Weights of a small contrastive image-text model: text encoder layers 6, normuon at rate 0.0022.
Rows from block 4 of the image encoder, named by matrix and row number. Rows with one number belong to one channel. Each number is 128 + 24 x the weight over its row's rms, rounded and kept within 0 to 255. All counts start at 0. Numbers have three digits each. After the name is the row's rms in percent of the matrix's.
# convs0: first 3x3 conv, stride 2 (encoder.blocks.4.convs.0.weight, 64x48x3x3), inputs 32-47, a 3x3 kernel for each
# convs1: second 3x3 conv (encoder.blocks.4.convs.1.weight, 64x64x3x3, transposed), outputs 32-47, a 3x3 kernel for each
convs0.4 101:100108152113153136096098120123136145126129142125160138146113144133185116147164116140105126105085140075116138087129109116163136102163134122084150095133117111138135119127121111143122089110127154125094110133136154093045137102139087112131128115131128152154098092180143111200099119203118082148152111121162132122121132152138132137135128099156145158126141119097097140155125161139166120144135169130105169156168170120093101104109124113123113
convs1.4 102:104117148140142130149121154128163121141085128160133118097124152157169115108111121092162139150124124156098128123136163139123129115101131137142122109125106099136086104139150122099108125145143110109150084092130107122155121119175112102129123138141091137144137133122157151137116153142134117121139107170104100090103121131158154123151120125126148158144139145104123152112130157149155125112102096126103086124117184135124191109146120142127093
convs0.5 099:141161098150130162145153119131165106110153107093116090150151121118083159094115162116104101121148094171142095152108123153152127081097132080136115115115098128166147089108122145099168137127141092105096067112105122144114103171106100134114101131108197166111154146129100105068106105141139134124140093146147143154127132136127087125135171117133149096167169108119132120124135137114117129125109098081101110127115154112094105117127129126139165
convs1.5 095:171124147145123146106134101103137150178137110154111133089119078081122154124130129132148161123148130135034093141123096137176145158137152119116152116134115138110100159126086112125145134105114108106145099137158155119130178167151153181113150130133138135113105131084109147121120142133136129143162155169084105137107155169113096100122150147110121149128124095147116144138135156135149150173124113130138128132150111159126144143170135161153135
convs0.6 099:138163172143126118117119079106150108108130117153116131122101105106114101135133087155168151154135129108094125125137084137105164135140172168189117172176171120140118140132102160158153105107154107112135126147121104141094149162119119137116144167121149116132133130111114147110121156155159117115121119148156110157124144127139143142164183127158148170042079060147177153100167145160158125154141103134120119105129119108111103153092121109094137
convs1.6 104:118112095108105116145101143163161137119138177152137128133089115088103139132137141118132140123122108144126133125144154121123085149104100094074137092147134134155123137148118115089083123120148132134180136138189147162195100107113104119110161123131119126102170106123146135091117144165159109102128117128078096143144186149126141142151111147134114131149131086155151115165147093127163168115146098133113164153152147130120080162151189142158152
convs0.7 099:090131145136107135124113129127098117162128130157149127121103120117093127151126172130107146134132121137115113103097172076079087109154113144143094159173121110134078121135150100109117112114141143138111121105136124108105137157104158150116116129106121130120114112102130144114141106147125116146132097170107100155129102120131095113153151076181185113151170081123099113145173129157147149138110141141100124140134144135097108121108102123108118
convs1.7 104:130155167144126108159190144132127102105137108137120106126103100148146135108167164148135089086111124137113131129123125110125131144131131115153144088151146130131143124139135167110124143117082120138150103149130096100094105116148150149155146142146094139125120109102138157167107161130169127113134116121101108120140187124088129121137086130144132119125159192160126118140112102094091076122129136115154090158126100087075137123132175150202180
convs0.8 101:111097112130098125142133170080125122111125162159102122148158160114113135121119076128153167114142156154139146133138158083103096108130126116100117112121145076136149108109179111119118136119145100118156118082171140113147137130135124118144152144142117083138125100179146107172151104125120070133147154127103088118123117152118139128108098137157126117137127114112106164127094162161106111137140113118166135101119121139139109134135120128140126
convs1.8 104:127094072126105106085110103096121123110138148131140125150099098157119133129064140120109127103167143035109137144123123137097113148178126124143123154134144151148135137164119132117151154135143119119128089120137116140112143172158175139162126154137136146153096101115101140151105142108091122111125141166095145137130157095090102117132112129116099112148186126143143142156103112117129089165163133125133105145119101102143106096135130130123158
convs0.9 100:158125105185118142131090146111127135082153136095106100110134099122150169093132122168134099155135160146132148130139164112158096140112150125087153170143063130120159153083088150121135112122127144181131129131113157148138163107094128127126127104148134092142135109099165104117144118110101119135142152093108148125128131117174139130100119151123102075119073135170160111158157106122123152110125134124105147113097124117135103143167119137153117
convs1.9 099:151171120143122144137101082149137097122150128135147155113132161133118179117150088162123117158123061150107090103088134138158058101136108131077124189154133147195165082133127089133135131126146141154157095138116154118159124121159163137116129126125103137156126136139115108152135114124098142128147134150117122110095094071099113118072115118088086090129144094122126126119094119121149120125105201116137136129153129103139174135122135096115136
convs0.10 099:146113140127116132093105111092132137075106099153101106095133111083131094119136137153145115138112098161145123117145163093133115130138081090141088133116119166151111154136119136077108095077129120162136120113132135133057131152151113106113145145136124159183103103152125151114106096100119111109132106134103139094109123096152100122139119152166129065139175139125146161110161134121172101137120103120108086162128153109137129123120114124105115
convs1.10 103:158100107120089073108107105113087116140121116113118174126130109129150124112149124109100076132095128143125122099136072097086103132128135165144097100147126108091069115130151130139138131167124177162129086175088085119149136141132172154143132135143143130122138115127082110105142123129104078134080139139114121113118087155111146101129118107098137088090152102140133115128094107159136140154132164155159137131108150118121109156170160145128128
convs0.11 099:111110115099112108096101107159119145118120123119122100156110123151107134215159158140178130118137147164138132141176107114119160144080132037155169134114115188150140125128116094060159117139144167109104152113140141144123140169097103129098124104153125086169110124188108094128137153121123138140133137099124123122133130101127100123158149091171127101159174050110104101114147133122131132112103133116121131133114131145145118167149143182150126
convs1.11 098:088078097135100148146146135174162108103131106134100160097115140100109092138150132117079166104113150142135167092143125124122153120138148177164143113083096108119162139146126121156141125163138147136134123118157120100127147130143138119117133143111144143150119138122109136131139091126137091130118104166107122117122137143077146174115177140153088153135145156129150142083113107154126138151141169158174147155158130143131176126141154156099121
convs0.12 101:151149145152145125112124125126094094126131081151186125131126177101146125110132118114113082123116130118124099185157123104163074126097080143086133080127125130107108152132122108111126089113128179107099123095141136146105076136111103147104091122160131142159144115168136133127140126139093132165147102175109151156112136115126125096136088172121141144120110157114139117125114120088151137147144119100106142155160085120118123129138163130124143
convs1.12 103:150061067161154089133154137129135141100138141114130165113149136123154118081109150089152129141114132090165147109102117111126156114160158155137113123149105188084171119147174121112172142117133121139133125152107131121149138124133147118122163123165087125107120139145127106118114125141118139166135133170069128106088098102118164133125196128130169145126155119103091099102089124124115143157122110100133163135146152148185148120092123151115124
convs0.13 101:127106146129126114137102127163148136139135115155139151119141091122143139116133130165125130119121117179127102100162133111131091137178117130151101108176150175115136121147080122107146129093150133192149146135169101165208156095112107111089159137136099120162145111179118110130146115105133163122141143099106123127145124122098107126119117149120139110110091143111139079136135102126176096138113144159118135146127108097137107124120108109121107
convs1.13 103:146114119103128154085134106120149072097123140130133127128152129160119115144142117163180156179132138144147151120092115169133147124102117183096103203153102194180102055140108152135159117132165108165120092090126110122100124109139127108090148113109113114146093130158104114157119125120120144116132125118138103144169153124137149116134139120136127117156141086133119154116144148093179150128144140138119108152131130158121114156123135132067133
convs0.14 099:109146133123140152117117173091142117110159142169153129126119157098164082157132128101092144140149159076120133119153093130093149126136114110121112111096133113122181133112133119123121155142129075135152122115152106117135146106150068122135119158097117102123096116130108107174135118101184171110146157085110172128082160107126140137072098157081091124139210228132136127145130122135095137138130117101146109133150094133146127116101098131114126
convs1.14 102:141137107156093112165101158168123145142123144106158115129081112149117111136124148118148133126090081126134076109134127129127137112090171132116120133147164103123108140139156137126153100103134123128126096084121125127144111158141123137144082089109065120166112144121178145104117107154116128177140177156126134098122112106109124109102133106133149098094126169152092067115121135105129128127114086119161161098124147148145125170184157161143118
convs0.15 100:145158117104131104154134116130123122143150116108110093121122106099104103124117166108123149159115101133122118158142159111191138100115132113109098130111117150117107134135170140129088108086099109123117113172173132150155151083127146137128114097094161106117129134098138139167146165078106166093120088144166140149156144076117095128104129150144126115126137122147127065144104114082095134163110146136104106099076119145133105157148134129153149
convs1.15 103:143136105143118124139120081168130114123116111135108123159163111098150160102129126150141128129148134151091116151143143137189184120110140147156106100097090112129114141104096116115098125121154102118101089148126121133121133120125212159141148146138110141192129162153096145130126134143141101125186122154133149118136120150098101128117144160119097087117149164155126133133057107141129140182137133119108149140126133099114118114154105079092080
convs0.16 100:126103098139126119164119109098097082124147141114119116094093158122132145114125124118121094152112133178096129115176207103087127094136114132085172118133126121121167114101110115085123107128140092110120104111095132135149135112102095141094126100116173111144180130136128138128149126158140131107117097144122087089098104109125104148095138134102168162157144131137117138170133105150116133146111156120125141099093104180114138121109122104093085
convs1.16 102:123136123126099129101105087171131120120099101127128125109084133095130139117157145107083109192107117131133158157156117123129116137146135089128131125133112100090113147137112097163112119086114110144120135112148106142115128125129155119121098134152121110129136117126153086058112065114139136141142157159105122129137115147131123122111183152140127129109132080182128163141127133158135162104093113108119135152099124160132119132140108128129140
convs0.17 100:101143135135133130109128117132101080103134131130092083142142119119106097141137109117083067131115133132116123129056154168118108129093153059124150156079120129079153150108118105166164102137114085134176110146130131111096152134174125102128130118133093084131094127101105095091143174128123154146174104175134115117146117157122091114129142111125169114112135086129157163126147135087108108142144099121108129112137103103120144103123118126129100
convs1.17 099:076114174118129107114114126126136121173134133153131148149109139127152142148154096130125100132124134133113161136143139110142128097150166085135074072122160146109096125135131165169122152173151118135145136118130117131158153121157194150150142103152111126108157140124139152146136155103117120100117117153125136139142108105124150119120103156132158128102161174120089143147052128147142101157112139172156098115155142107105136147158127162116111
convs0.18 100:115133115155143137124123144142119138121115148126129180127108124115105117112082112135138134138174131110151115147099108108147163082130110157135111109137171118147148124099071096066123118097118167112123191200107096122161109100115157145087131136151106104162139105164150152123123127169127113084140112113108132206126122163128118124131109128103145137110099092079157186111079151088109082118113144115086119113127117159123121124133111125126127
convs1.18 098:103076113130117172140092134117120141140094149118122141117160136116090106108145142156114162112157106116170144146086152159158171117116129090122089134111084088119111131161122165152151161120120123124129135133127131127092108138111148109154151115187124126121120128090086145101153129120127060090173103114119145094147134123138107084188107164114130076130110130128143067149137077134122131132150120167140101120116097091084113146110122137124085
convs0.19 098:149112127090131145098147096146147166120114118120138119137121114150155150158158164096121117096101141116135127080121141095127174144121121092105146110107121145159155084185147139136104121095105132142138129146164137124105122116133141134145133136145144102148132149120092115102095176144120162149098088110129121100123157138157099103107105144072116168151161112130088137115131133128096092126140114146150096129134120132084101157159145117105149
convs1.19 097:087093109058141151123151137140142138108147130095072128169091157161118163159102111118127139159099154095141112093096132122159151121141126128152151127154138132118134159123127127116139143162105149142102191176114144144125124138132139120141125152142096136179122147183100101163128129142098123143086128131136146144101098097078078102174150143125100140135119114167135139145115159154140126141087193133136102106111121110146122133121143134137098
convs0.20 101:128114117153139133121125153110139113111135129109143130124131147114153148133138102131121142119112107171138128096093174155179095115101144064116107194105115110135140148159084104153153121145152119157119130167122096103154131161182116089170133118112158124137127162108156146083112122127136103118121125109122118164124121130150133120132182116160129144104123096183139149142176137144105100123127143136144143119112107102123117129102105126130144
convs1.20 104:127106139122114139133159115150129189109121178152181154167121113112173170146150115135159162158159140136107144153165123141154150143141177111129127127113144112118150133148116165118116158150152131143122108092135142139089131102128105130118111090122164141105154136113149145135150118123152129122114092173104103138097100120130125178151128125117102157113143138125119103135144070106125115086108042129075114142161164124136110109145100142118154
convs0.21 099:102105150112111133134128102117124125125112114091099131133093105094080116115139117070144198128142135136106133164105123133084103146128120146142174123131106158148126147129149073112144118134114130142114138111134146123119153150137127131112132158115118087112116082133158119155137149081132128110097101138103148164129145134131146106083096091148097117094111102153117137116103150112125097105098097126116136152129129128157140138140172116135138
convs1.21 099:072172126122126070113072117150107116133128172148141129131151101105110153167130142153103144123174122168164108140134117174119136140128095147120094143158152106149122133133123167123135155131147103111156102100127141128083129098146114123084112171090133106083149132132150158129095090091108064110108105126130139146136135145135103119167090152133108133174177160122121146098130152119112169136191163157170171151139130108120091116172122104140101
convs0.22 098:146134112131145148110132118132159124097152094148137124130125114090117121092087137131080125132111144136124126147134064194107113189139127108157069127120121107127132133184089170173101131176149113137172157105099107098132147097128111145168110123152168164142122141150145114159118132106140152098099127102158148153160126102150085153135117104160105102152125150124135138152118128125137103128164120146134120108115133164138127181117154114132151
convs1.22 100:102134137133110151086130119117097099101160141148130099100130144076139106124101159114101109129159124091152112130158106131113110136101122120127153134079116093085116124108168114092141115120133133121113129118117164144175145130098174135167134176155149105152107136105115159137107116092123112083140145118168154127163106125114111172138150116157162150090100110139132162125102138166145129179138114150150128150139160117123114123125143172146162
convs0.23 102:133132089140170141140159157158108156155130144140190121143139081123131124156168146114087094115092115111112128155103110101164119181154099132159117151123112155115163123138131098102099146158123128135105136131125134148112115102114125104120117154107126071139122113155090135135100115116129137122151118133112110131106139111099146102150162127184148131150153123123139125111125091107083102107167111105168125112131136133145098103098133122108114
convs1.23 099:148163126120164159154141118107129118126126142121150155160135112150116075118118111118109114120075108117139122103170115098164172095131120139113102171132089102141102109135141113144135092103150142131098119160139120166128131134121139152114130179095109174149125127181114131154100101145160135136117120089142169125140152162156087129113074166100073090128134139109129125104142162121081107136114162135132113124156146106105097149146150136122166
convs0.24 101:122112106139138168181140136149151185179173166113126100138174158124142135163149103112110109106097130104075142098115151112115146104118139132101167136071138164164166134116151097112121092122160114118149131107155130171148138142096113113105147138144110138149127142086133149158088095116082085137104149152127133102153143116114139083092036117070057142118099170115125107101145116125144130159138140127124136124131136160125133154146120120116137
convs1.24 099:126169126135110133137108126139125087098169145109151121120133140136172177126145117096115104064108137068089135126093149159131131107147129109104105146141096106134127136073098106080114127105098110161117092108110166140130086111150134151152153153154105145137121121118110123121093091075123178164137105137165165152148089131109111133102125168110139136133104150132123117138103108114091117133145157124150167102127140123157135121146133105157125
convs0.25 101:101122143105118125116111088124102134128136121155127137109094132135129166131161123109139152124163111131115113120096087121082148146121157140124135100102112097097207135130142167149178136121167099107181107176186081079137131116141119115142112105165127168154107148153107117141113157143164175146096123113111119138105133107111145135112078102147141178108106098103098106135134112103150077147129070166141134108120096134115128104093083136110142
convs1.25 098:145171117127118101132131157101121093145104121142150103111155141078121121117109117158131097080120130147112114123129109115115103131134154096133148110095166127143110150105101141100102137101120118187114150128134121114131143069099116138115180111136178143127170143086144115121121114153148131151124102141119117078084082133114118129135158145121112133133107147133116127126149115133151127141146143135127137119151145128120151164131147127114129
convs0.26 100:149153151114160155125137161122099100121105078124117103122107123120151143163127146148143129121120124100138137095075116171108102088172173143126087133168161163149145124100160120113142114119108128154152093140148125105172101126149085115127123108127170160093159166057119126127121154151116083143143148089123123147126103153111124122131137126143104119206162137116135149166138133120095140109156113115138133128110107115120138109069109151096112
convs1.26 106:145155077128164124094132111156167113115132137144097127103114126099095124139135134143125114131130164171113113126164108153121130126096137115152163127128135179169081137171150105137109144128137103159134124122111144135132113135116144169116111136108130148119137126135158116111200110098136091114130101104112095117119128106108101097121135147099065120122118129150128100099114121130110134122137126145131153132130112164106166107144128130128076
convs0.27 098:158197098110125128135107140151107129122125118104078123076139118144143153128183132150130172157123112121133127133142136129143141144178083077141106163149124143129117157114114140091106142129138165120129105125133157147099120138110129135108125143130147115128141108121124129152092105127132124123156148156135111122122155101157129119196091112096102091089137091115112111096160077123110131123119141121143111116106083102144137114127117117114153
convs1.27 096:129156161176107121132107095120139108119130136096160121108116158083109091101135087084099131136122133134147141150117117101145113105152140091127121154120095105151113120146161118118130108122068112132112082121119131111122104153086130147090106128120121080121150150131105101080126134114094128150115092119162092083151166152161154101108107120117153155128124124167121131159115107125118104122131159097161166088118166159124155114104120127125129
convs0.28 100:123127113128137194108116134135151179141144143117100119125130180097120154145127116107121116140128138129130097127111155127115157156144047145142170176131139105183121138108143130121118128084100135141150132118184157102134081146131081139172123132101160150099137142133148141131146131110101145115100133121141146142123114200141092121093091123158113161126122171121076177093124115125149109122151121136091135157140131120124120112135137118132129
convs1.28 100:142157105134127090120154134112144126140121161102081135101115094106115167128108111119118173156140151129176110151164125139119140142137135113136080110104144110144081147156156145198154133144119113160126139164118101104141138113128109189128127145142158120115124128057144132119137118132095086106119135128167137155109114111103154139117150157150120110110111126117127118116134160124131143127126113089140145150099075139106132146144140128149131
convs0.29 101:127128131124149125147148166148122106104090122148168165110090079125129140128185153092103124112151107112123110095118135115137141183162185109124148175130123101106078111123124108169121141118129164142147108132153128085131094113103093100119148150192090105100137125113111155137130117137122159157084113121161128114108093138133160129147120126179125136108103146155137104150123156145089124121120144095103106114130119103110104113134110124108108
convs1.29 105:129165119112085151151117138113101162149096156091144130140152141165104064135111149153120114088109135137101090181152148124096118153154112162126111144103142107125112110135133157106114178114088180185134168156161135138160155116135130175142157159131170141182163105087184131170138148101158121130155117103126134154078149132146062131076148160093109159131114157128137127118139109150155099123131147074148135141188164172133145141165116120174133
convs0.30 098:113102115113124117152136153141169095110172087114144125120150113135116147099105187127126115125110095127168129116060159127059102090083170110086123131109116121095093132175135125132108138119112154131141127144107111088112092134141128137131089144129128155122114164103080159108131128137089097118115134144117074121137098101128118097088107168096137137131163135136113099135083102115115122153113105149087139103107136121113142106110118154118102
convs1.30 097:121171148092062096093180106087112116154174102124097119155138151132154138188159157111117095110164090121155124133147109133150141158128121135126092150129109099085136144118124184117118138097118142164110111150064132140109184188135142112159147145160112117117163136092109149132117120100157089086119111170119195138095154152105066124127085111184166132115108117141153163070084142131104173168105135130135171118119148137151127144181108140145137
convs0.31 098:111094141115101089151132129115096098123093128126136146085143100137158190186133145109121132120114112130108171125136123169152077119167141111139117138112059153130116144146086160140148175137130136170148180132112087103121108166092144126107126104134176144151189118135158127155082131137128127113128129127123104116156128179134177143102064154105114109143124125099113075128121135125112111124149136141147139133130128127110111111119101166140172
convs1.31 095:145136108147125103101132123116137125100106126126124162147167116085118104133171129118122165109151136147152168130140112116076114111111101144140124137095098132110120154133138135151119138139132119147169126146171182146139115155083095134108141206142118103112137089157154121179135086124125170132139131158144104124143119136145106125126129180157136095154112142174134172093105163120114145136158117134152150127121145115097083101095095126120123
convs0.32 100:137124130132140159117120129123092117094147109126101118158089098121110110125120121153116124165132137137110152086151102157120093100141102127095205112110132075090153123151138132094124100144146105133145129096109129137129116098169141151155132095150146128100105102075159126106146168097153096081153150130121158114124110111150132106126067138126124181127121151164122158113157123134145099117122123113118122092124095138116145139150149142167142
convs1.32 093:145157140141135100195141133099133140148155125066139163175125179119111119169133156093152118105141105097117111128116155150111113128130114122120133114126103112144132139116166123093139086120144114158122117098116093104118161164136123103129136169188157157115145167106120126171134140134078187176113165154107097164141148156122129124152090134100130133119170157141163106134136158123089126133171180121118141138109120160107166122106141129143141
convs0.33 101:154144154185148140155146088134117131125081160147075133132103114105116132160144149096082123117107138133115124112119104150105092150096097095122182104136066158146177162125102118135185120123107151146104125121131110099082131103088134132114145122122117087133124085109105118121172111152128107109084143131137112116130146139157144120104103171108150157107151109097118146089208131166130130121122128102126123118116155135118110131110128140099128
convs1.33 099:158140148166133140127118153145091081145139122101093162139103087157124147121183119127157150126152130100094177121055133114058146127144190126146093119106138076103107171144141126164167120144139138147113146165091121104122124135128123110139136177133137161151165129145133170097136125134131137155127144138141103133165168128142114124143114114181101123128138139151160196108085168148121118157137118147134139145135174132101184143150154173115118
convs0.34 099:111139123114117126112149145123116146134144133099116130137077132149182159163126079160158172150129117175185155066132155119131121115127146122120088116130132140142104108133159131145127113096148150123104091120138169147118146127140125111125101144112092109111113147114109124089157150139140126099110113092112112100131150149121159105165153102148162097123141107116138125110107117144119130177119181125151138116146127099120128140139158093145135
convs1.34 099:156146116137110130150121109138145101157139145144131131106104140134113139160150114120101158153137081145136086076102113126136102143163142144106129119089156155118125131117142140132135143158143135150143078154142137109124123161102121115131165122088078113121155130118131120107110140106149152132155175141121136080130093118136112106162129130123128114118140177150143120107102114180087120112120113159145143107106100140168151100152144167107146
convs0.35 099:109127118123095072145126140121087134142121167097092087131119150127133105152151088128145160121145116141151141113139090099124137093113173130163095094086074128125147129113100093113123120107144132125102116115117129109152143149139165136118159143087163163108131134140176138112127118155184148115115117172092187079157162130134144135081095157069100075189142174105131119124167161125137119129100153114085151113139132104146121110141114153115125
convs1.35 092:101136148117124111119122137109126149108129150130110101151120092152148117129107134097095123101141160129116162123104138132094104156109164132146102129130093115099118134097153116053115106075092157168159119145108159190131149144147163194111125138130125093133120105109136153135160113129151168132155151150101146104118131142172150148139117095137095125145121106127166144129146134155159128170163163123145133146149140112160136108127184123119107
convs0.36 100:139119141132097128143135158136170092106141117074189117120163118086149111100126161143127129140117124133113149149090164134057058138126145147099146117136093093131085110142142139166085142099076080120147129154146122106109131135114139133129137175165112124143166085132138132150137111114120143092081134111156092129134145116159125131159117116100106108102128146103113105108095108107141163126123100099124146090118192107127134133156101140142119
convs1.36 098:107124099140117076122132098078108112084127115143132115062131131082158129110093143091147149130126119150116121114156138124115139117195156123132115177129105124147149149160139188136138137119156124144184116112151143118123149184145134117157151146140096117155115121163119117109108144102148125163123135129157126097117143127135118088121119146138103119090112099136137145157112112102083113145133097090137142128129124138138171112112110135111162
convs0.37 101:156118112119125110130130146117119141114135116146128113093135137140132096154145085122153113138111106129148138124084140132132116127160120183134124116162113096064083079095155140112129110133099141162122148139063104124106111151146149142096136103107117167115133137115150172123127122114122140142161144123117140117131129099124153140155172129146195188076047110092157106158121131076119115112127131118124140151134129119123113110166129130140130
convs1.37 106:130095131139107135129122104135168155142130097177137129124132109098140133114153122117123096144156150126117097143169153069138103091120106132113113123115138138156129139135136114087097139163149078120140195133137158130108133150167201159171171133124134126097095131099137138140087159134165127118177098147137169155099137115138105133109109131117110083142130146164154137115138143116121127127124143136139138115082115192148146128135114115129132
convs0.38 101:109100100107144120157158145093137124113114185101091106144151129126132184138140115112157152102108099144142144147142148146131105090137145133129118129160171126156090110145127117132133118101152146156141112120066143120125152131125115117113142134150103163153122139173107110124117158124168108147111092138120151159128150157100140105125121140139114124119130096120082171146091116077115067125193136119149100088120134144146132119160135103122150
convs1.38 106:125140148188161155126093113046150131096117126113066144114131124118139106149122138117138145148114109105130102140129123134103072094127113154165169136097144156120159130140160123127136108132159090146158178184158171105177118146164130118145110145149067126133105148149097147127101111140122090117132105111116112130132098116139136076119135174097125142135107122136129143119099135150179139108161185125137136135100132136140110138118127113175153
convs0.39 101:100143171143157136143152146148123086105111074136121145169113142145112139090104131170132122149154145114149106084088114148171172144129147126090141103079086181124127142136072115112104140132124126134149117142104153096129137142130115160109097117111101099126157109152138063138123136102149123168128094148078105105079107142093125136127130113140101135140176110128093129138116124133112151148130137115104135092140127137140129146156156127176123
convs1.39 098:104156133153140144137134149090085135091131109145156124091140091180112098145152121108159142104106139106115114119102145135106157119130129137137109152136122126109129150141164091141101139141132110089144123124123158116120132146135113169174101152155093102116136094143133136164132148169088128167117104127078142137120105087100111108150066138141155151062141123142141132144145107156130130157148107147116157158127139146132128105131098132132124
convs0.40 097:118121126101114146154132105111142118139146117086154111130125088097098081142120076089100113124126140130153151159141145120147166105125106076097089117115167108077171096137070155126105117122111124121127102100107123120145147134135140079162106114145119115154125077139110082144145147111097114082132135116149108164142121152154129080157096139112142181088123177123134059130133139126141119130119101143109127122116124105111088121089102117145091
convs1.40 102:141143103117140071167108114118162111137130130095138137142166127115180137131134119106131089128152130120071162169120118151175139115136115132114147142140108109142123146138131154097147097093112120101104147134127130117102121120129100135133150164130150164160126122115130100169138120147141137156137182148103146114131133111110140131136116138109145170108120117108124169136107159158116111105138140144152156113137138139111105153103108123098094
convs0.41 099:116121132108125112108121131107142149132100112106095157107137132104104133096144154150150114149138134157136154124128178102175108098115142083118085114082086098144124118105148106130170107156171081130136102097105104146082115141111125111133085110101154131118122105133122119087156141134117150117083085134132132152147094130114115148133130111103070134161160143105167162168129154147089133107130183094122159137130161102100130121111143125144127
convs1.41 099:132172105136158119104123114156087064143156167127139142129143122142149145162152121173139161106136120151106156120099115153171135133156174137121102131160124106086094166140141081088151122104143115127111097143143100131091119155105092138100123138109102154122159140125166123144153099094122127096110077108076162167114101079129109126124116107141169161092090117120127125116124114143113101114134116165130115113139095128116152106143148141122142
convs0.42 100:130139139126144156205193148165108100130145116132113106108138105126115128137125183134139164100124136103134120187133104115121120124069171138100098098105099101078110099119177129180115137148114153142089109124164135144149100128144109121103106087110122135126092146150107151124140143131139097084112106144131146119158118116122099112088112084121084080081118145158181120132135112139148175168112115139144112143118130113118146138142128077127105
convs1.42 098:152136102134108145116131129092107143138160144112174148130118162130115149161141097107117129080132151123128121092096069133109126166120111121132135117134179147142155138112140132119117121120128096171146112141105159155127132133127112120092142149179072105108132109107106135114132153136098170127109106104125108136117103125094127097128159167127146152127138138180095118144115110112128164163154156164166200135126105099126111140142099168149119
convs0.43 100:127116100147149112154125149104123102116113152114098151126104138099099098137095086126142115105132116107133101116115109109126121073102140135096158123059067138168128127115136150151119089161153137103144124103099159111092108100139155140126091141138169143087115146097126137136131149144132103205099157153154099119129091095121148158171099081157144085123103098116100127118156123130149127100143146099117127111113167126128152141118109114115085
convs1.43 099:087085119138106154144079093126127135088088155107143096120147101113111098142159149081140177128175149147130091102137100081132107130078123146113144120148146098132136115184154109144169135160151109106129093101131147168129146137120136148114139094121093061130115110162115088101116136107102171151143140119144141112149150100071106089125097105140134166130091116090109123116125074145098092128141096147158113125103149128162171119104126115146103
convs0.44 100:125135104159151139131145139093123127131143109107150113129112110122167091106128134155124137114111117103127118092122157150108200152122127185175114191157115094106087179138123120153144097125106130141154173155124125116062139112120084112119126097131163169054150178129099115124084117158139156124106138134073104113171128123134143134141148148107125126087123146183154077150165142127151108138112108144125118116097140144087145141132111124135133
convs1.44 098:124119134097108124112115111118126176080131117116096138137125160181109123149113127125114109143116143145137105154148114137139142166121114131138129118135145129162088106165146119124129171142172137108116142138128141139132128092140099124170126160138136142117161125128151184123102143135135086120118110074125133132106135105085132155108139127155119148111116113130121155140151178119130161158160120150145148151140143102127105134080126069157136
convs0.45 103:112093175145154157135103137138147110121137126122153143099133117148140094151127121139159164137111189125101129151109089091126131115161091123162130171201165125110095134180187124132097092139105164167136166178116107115102139146104112147145116096116099120145135104129123131106128153154122106132125152147159102148140070109100096141100142086075131129125106146122192154111149144168076128093127126134155134133154170162143124118129159084136122
convs1.45 103:153142122084121125112111132096142157169154125116145151113148119108126129110117106142114079143116131152149137122112112173142124110125160114120119122112137135132100139191199133127152145124155087133166130146149103096128124139158164149138124135139138119143110122130115137107166191137126126121098094117151119106129112113131126111105127137108154161141114151108093153056103124115122112108150173116147166114146111085092101127110169096122164
convs0.46 100:113134136151136115095146115126126152132128145130151116113132132128134115133153135175145133119159100117133112129167095146138073141172099151185109082165063149191107076150085150144111137166114123150111118177124150186163125158125141133153126107113134145108128142081160190092134113105117118130123152082121150103122160112138162121127134125118141100164175138106102088115115105123130123148119124119126119137135121113132098139150093124162107
convs1.46 104:172138110183135142154137166133112137151128127127094104150087118185154157136160124148057131169092136146129126098134124142105108127141102104160114113115111142110096157146107073118149097130151085116163106126140119138135133154139134162148160140116138112117136174146128140127144101163141108135113131122116149090126149141099094080163152137104115094164137133105118115063094154110106104151130174171152174136136149069107117113134111110111127
convs0.47 101:106116144138155183196170160124148126154145154116140148113125160109123119147161092148164129111140146136144172121191118129126147154124110157122134109092114120172109135079091147132115115130127132134138154104079174133119112135164140123132136127122138166177137155175119116139128111101122158124111118108127162121157123097104141127092141144105131159142129109131107121099125114188095125139141115096131100148166113117102107136131101164137092
convs1.47 098:128171154133126113142112173158179089107144132128103117153143087139088085106181101141137150146139139151141114078129108152136131128112115169120155118092157087062126111120156118091097097110120154120127137135167134129132135135143101115108119111090122164132065070095049085131112113147128064154138148157161152139190149151163109098120171153160103135108151133174147145146164110142111128106100154126134148162145154119120118135129141182143146
convs0.48 100:122122111107134111131133130124101100121084091112155100095116106125109081158143125120141177139132131148167163120120119082077151081088138117138160120172156130113121099158128148134162175137151108127148119100134168143132121105158125135116103134110140075135141082130119145156116134142124124116140132110144124152117129123152168145153109119141111146124085183144079113132104142159159212139136113163141140156130164157135127120114128130135110
convs1.48 102:129120170121115128078161136127098105166146123147152124126074120100183125149134154113086122113133132123157112111134153137137096178162096142105077115129104124144137173130133153126112123124091173140143168151156115120152103147141146140221162111125151113129093099108130134153138137141116098124122098086148144160112133100117129139088131135131164170159118132142134117124043082169131089103133119139123175139134129141188124161140180132139131
convs0.49 102:133094097114127117131104090139123147102149124113107121121164088171086165139155145151123115144117123125091140126106156106096087103152129132148135121114136144099147121103131117085149118165109133121168126087123113112132128103089124112121106105075166206124153180158115114130145113100128084162147088162122130094122137123106145145150096131114120173091085176126123172135134169095120150131096119131132116137152106131103127116097142111141132
convs1.49 099:128103141111087091117101111094132173117139108144105106120125091101101103134182129134145146115160142127150165133164149118137166122160147168121156103133164144127090133108159184137105134169116075115089135090105176133081117104114148114143102147149136106135132105073122106098086134111119139148149123144078148115109106143145123083150145105112105161103118160103094147131121095138140119121099130150137129123136104105126167126176161196112171
convs0.50 099:157142106143140136156119101084115154123141113130152201128106119109078160111098207135092105110115112160139111055155095117136145070121113111137089094120161072131155137107124076150162100138169106122095131106090102110189100111161092119140159167107150170137103144121143135145139168099109181148199149121115119108119103125121156132133123141130101095073095114136116088122159101151100163114138133169103129135127123148116082119128084130138116
convs1.50 098:119181146174119097110100121151113114092165165151148139134100168111118141147121134145172160106126111113169142114148141140159143160147114067114113094125103141091073136164082117128129111168139118144147120123175175143139123134130141130122123118117149157148165127095133137135102115103128121130093142158111117068147123137108139125152113083112110132132126144065135136114127101121145134107103157085190132144182139122103160091090107122147125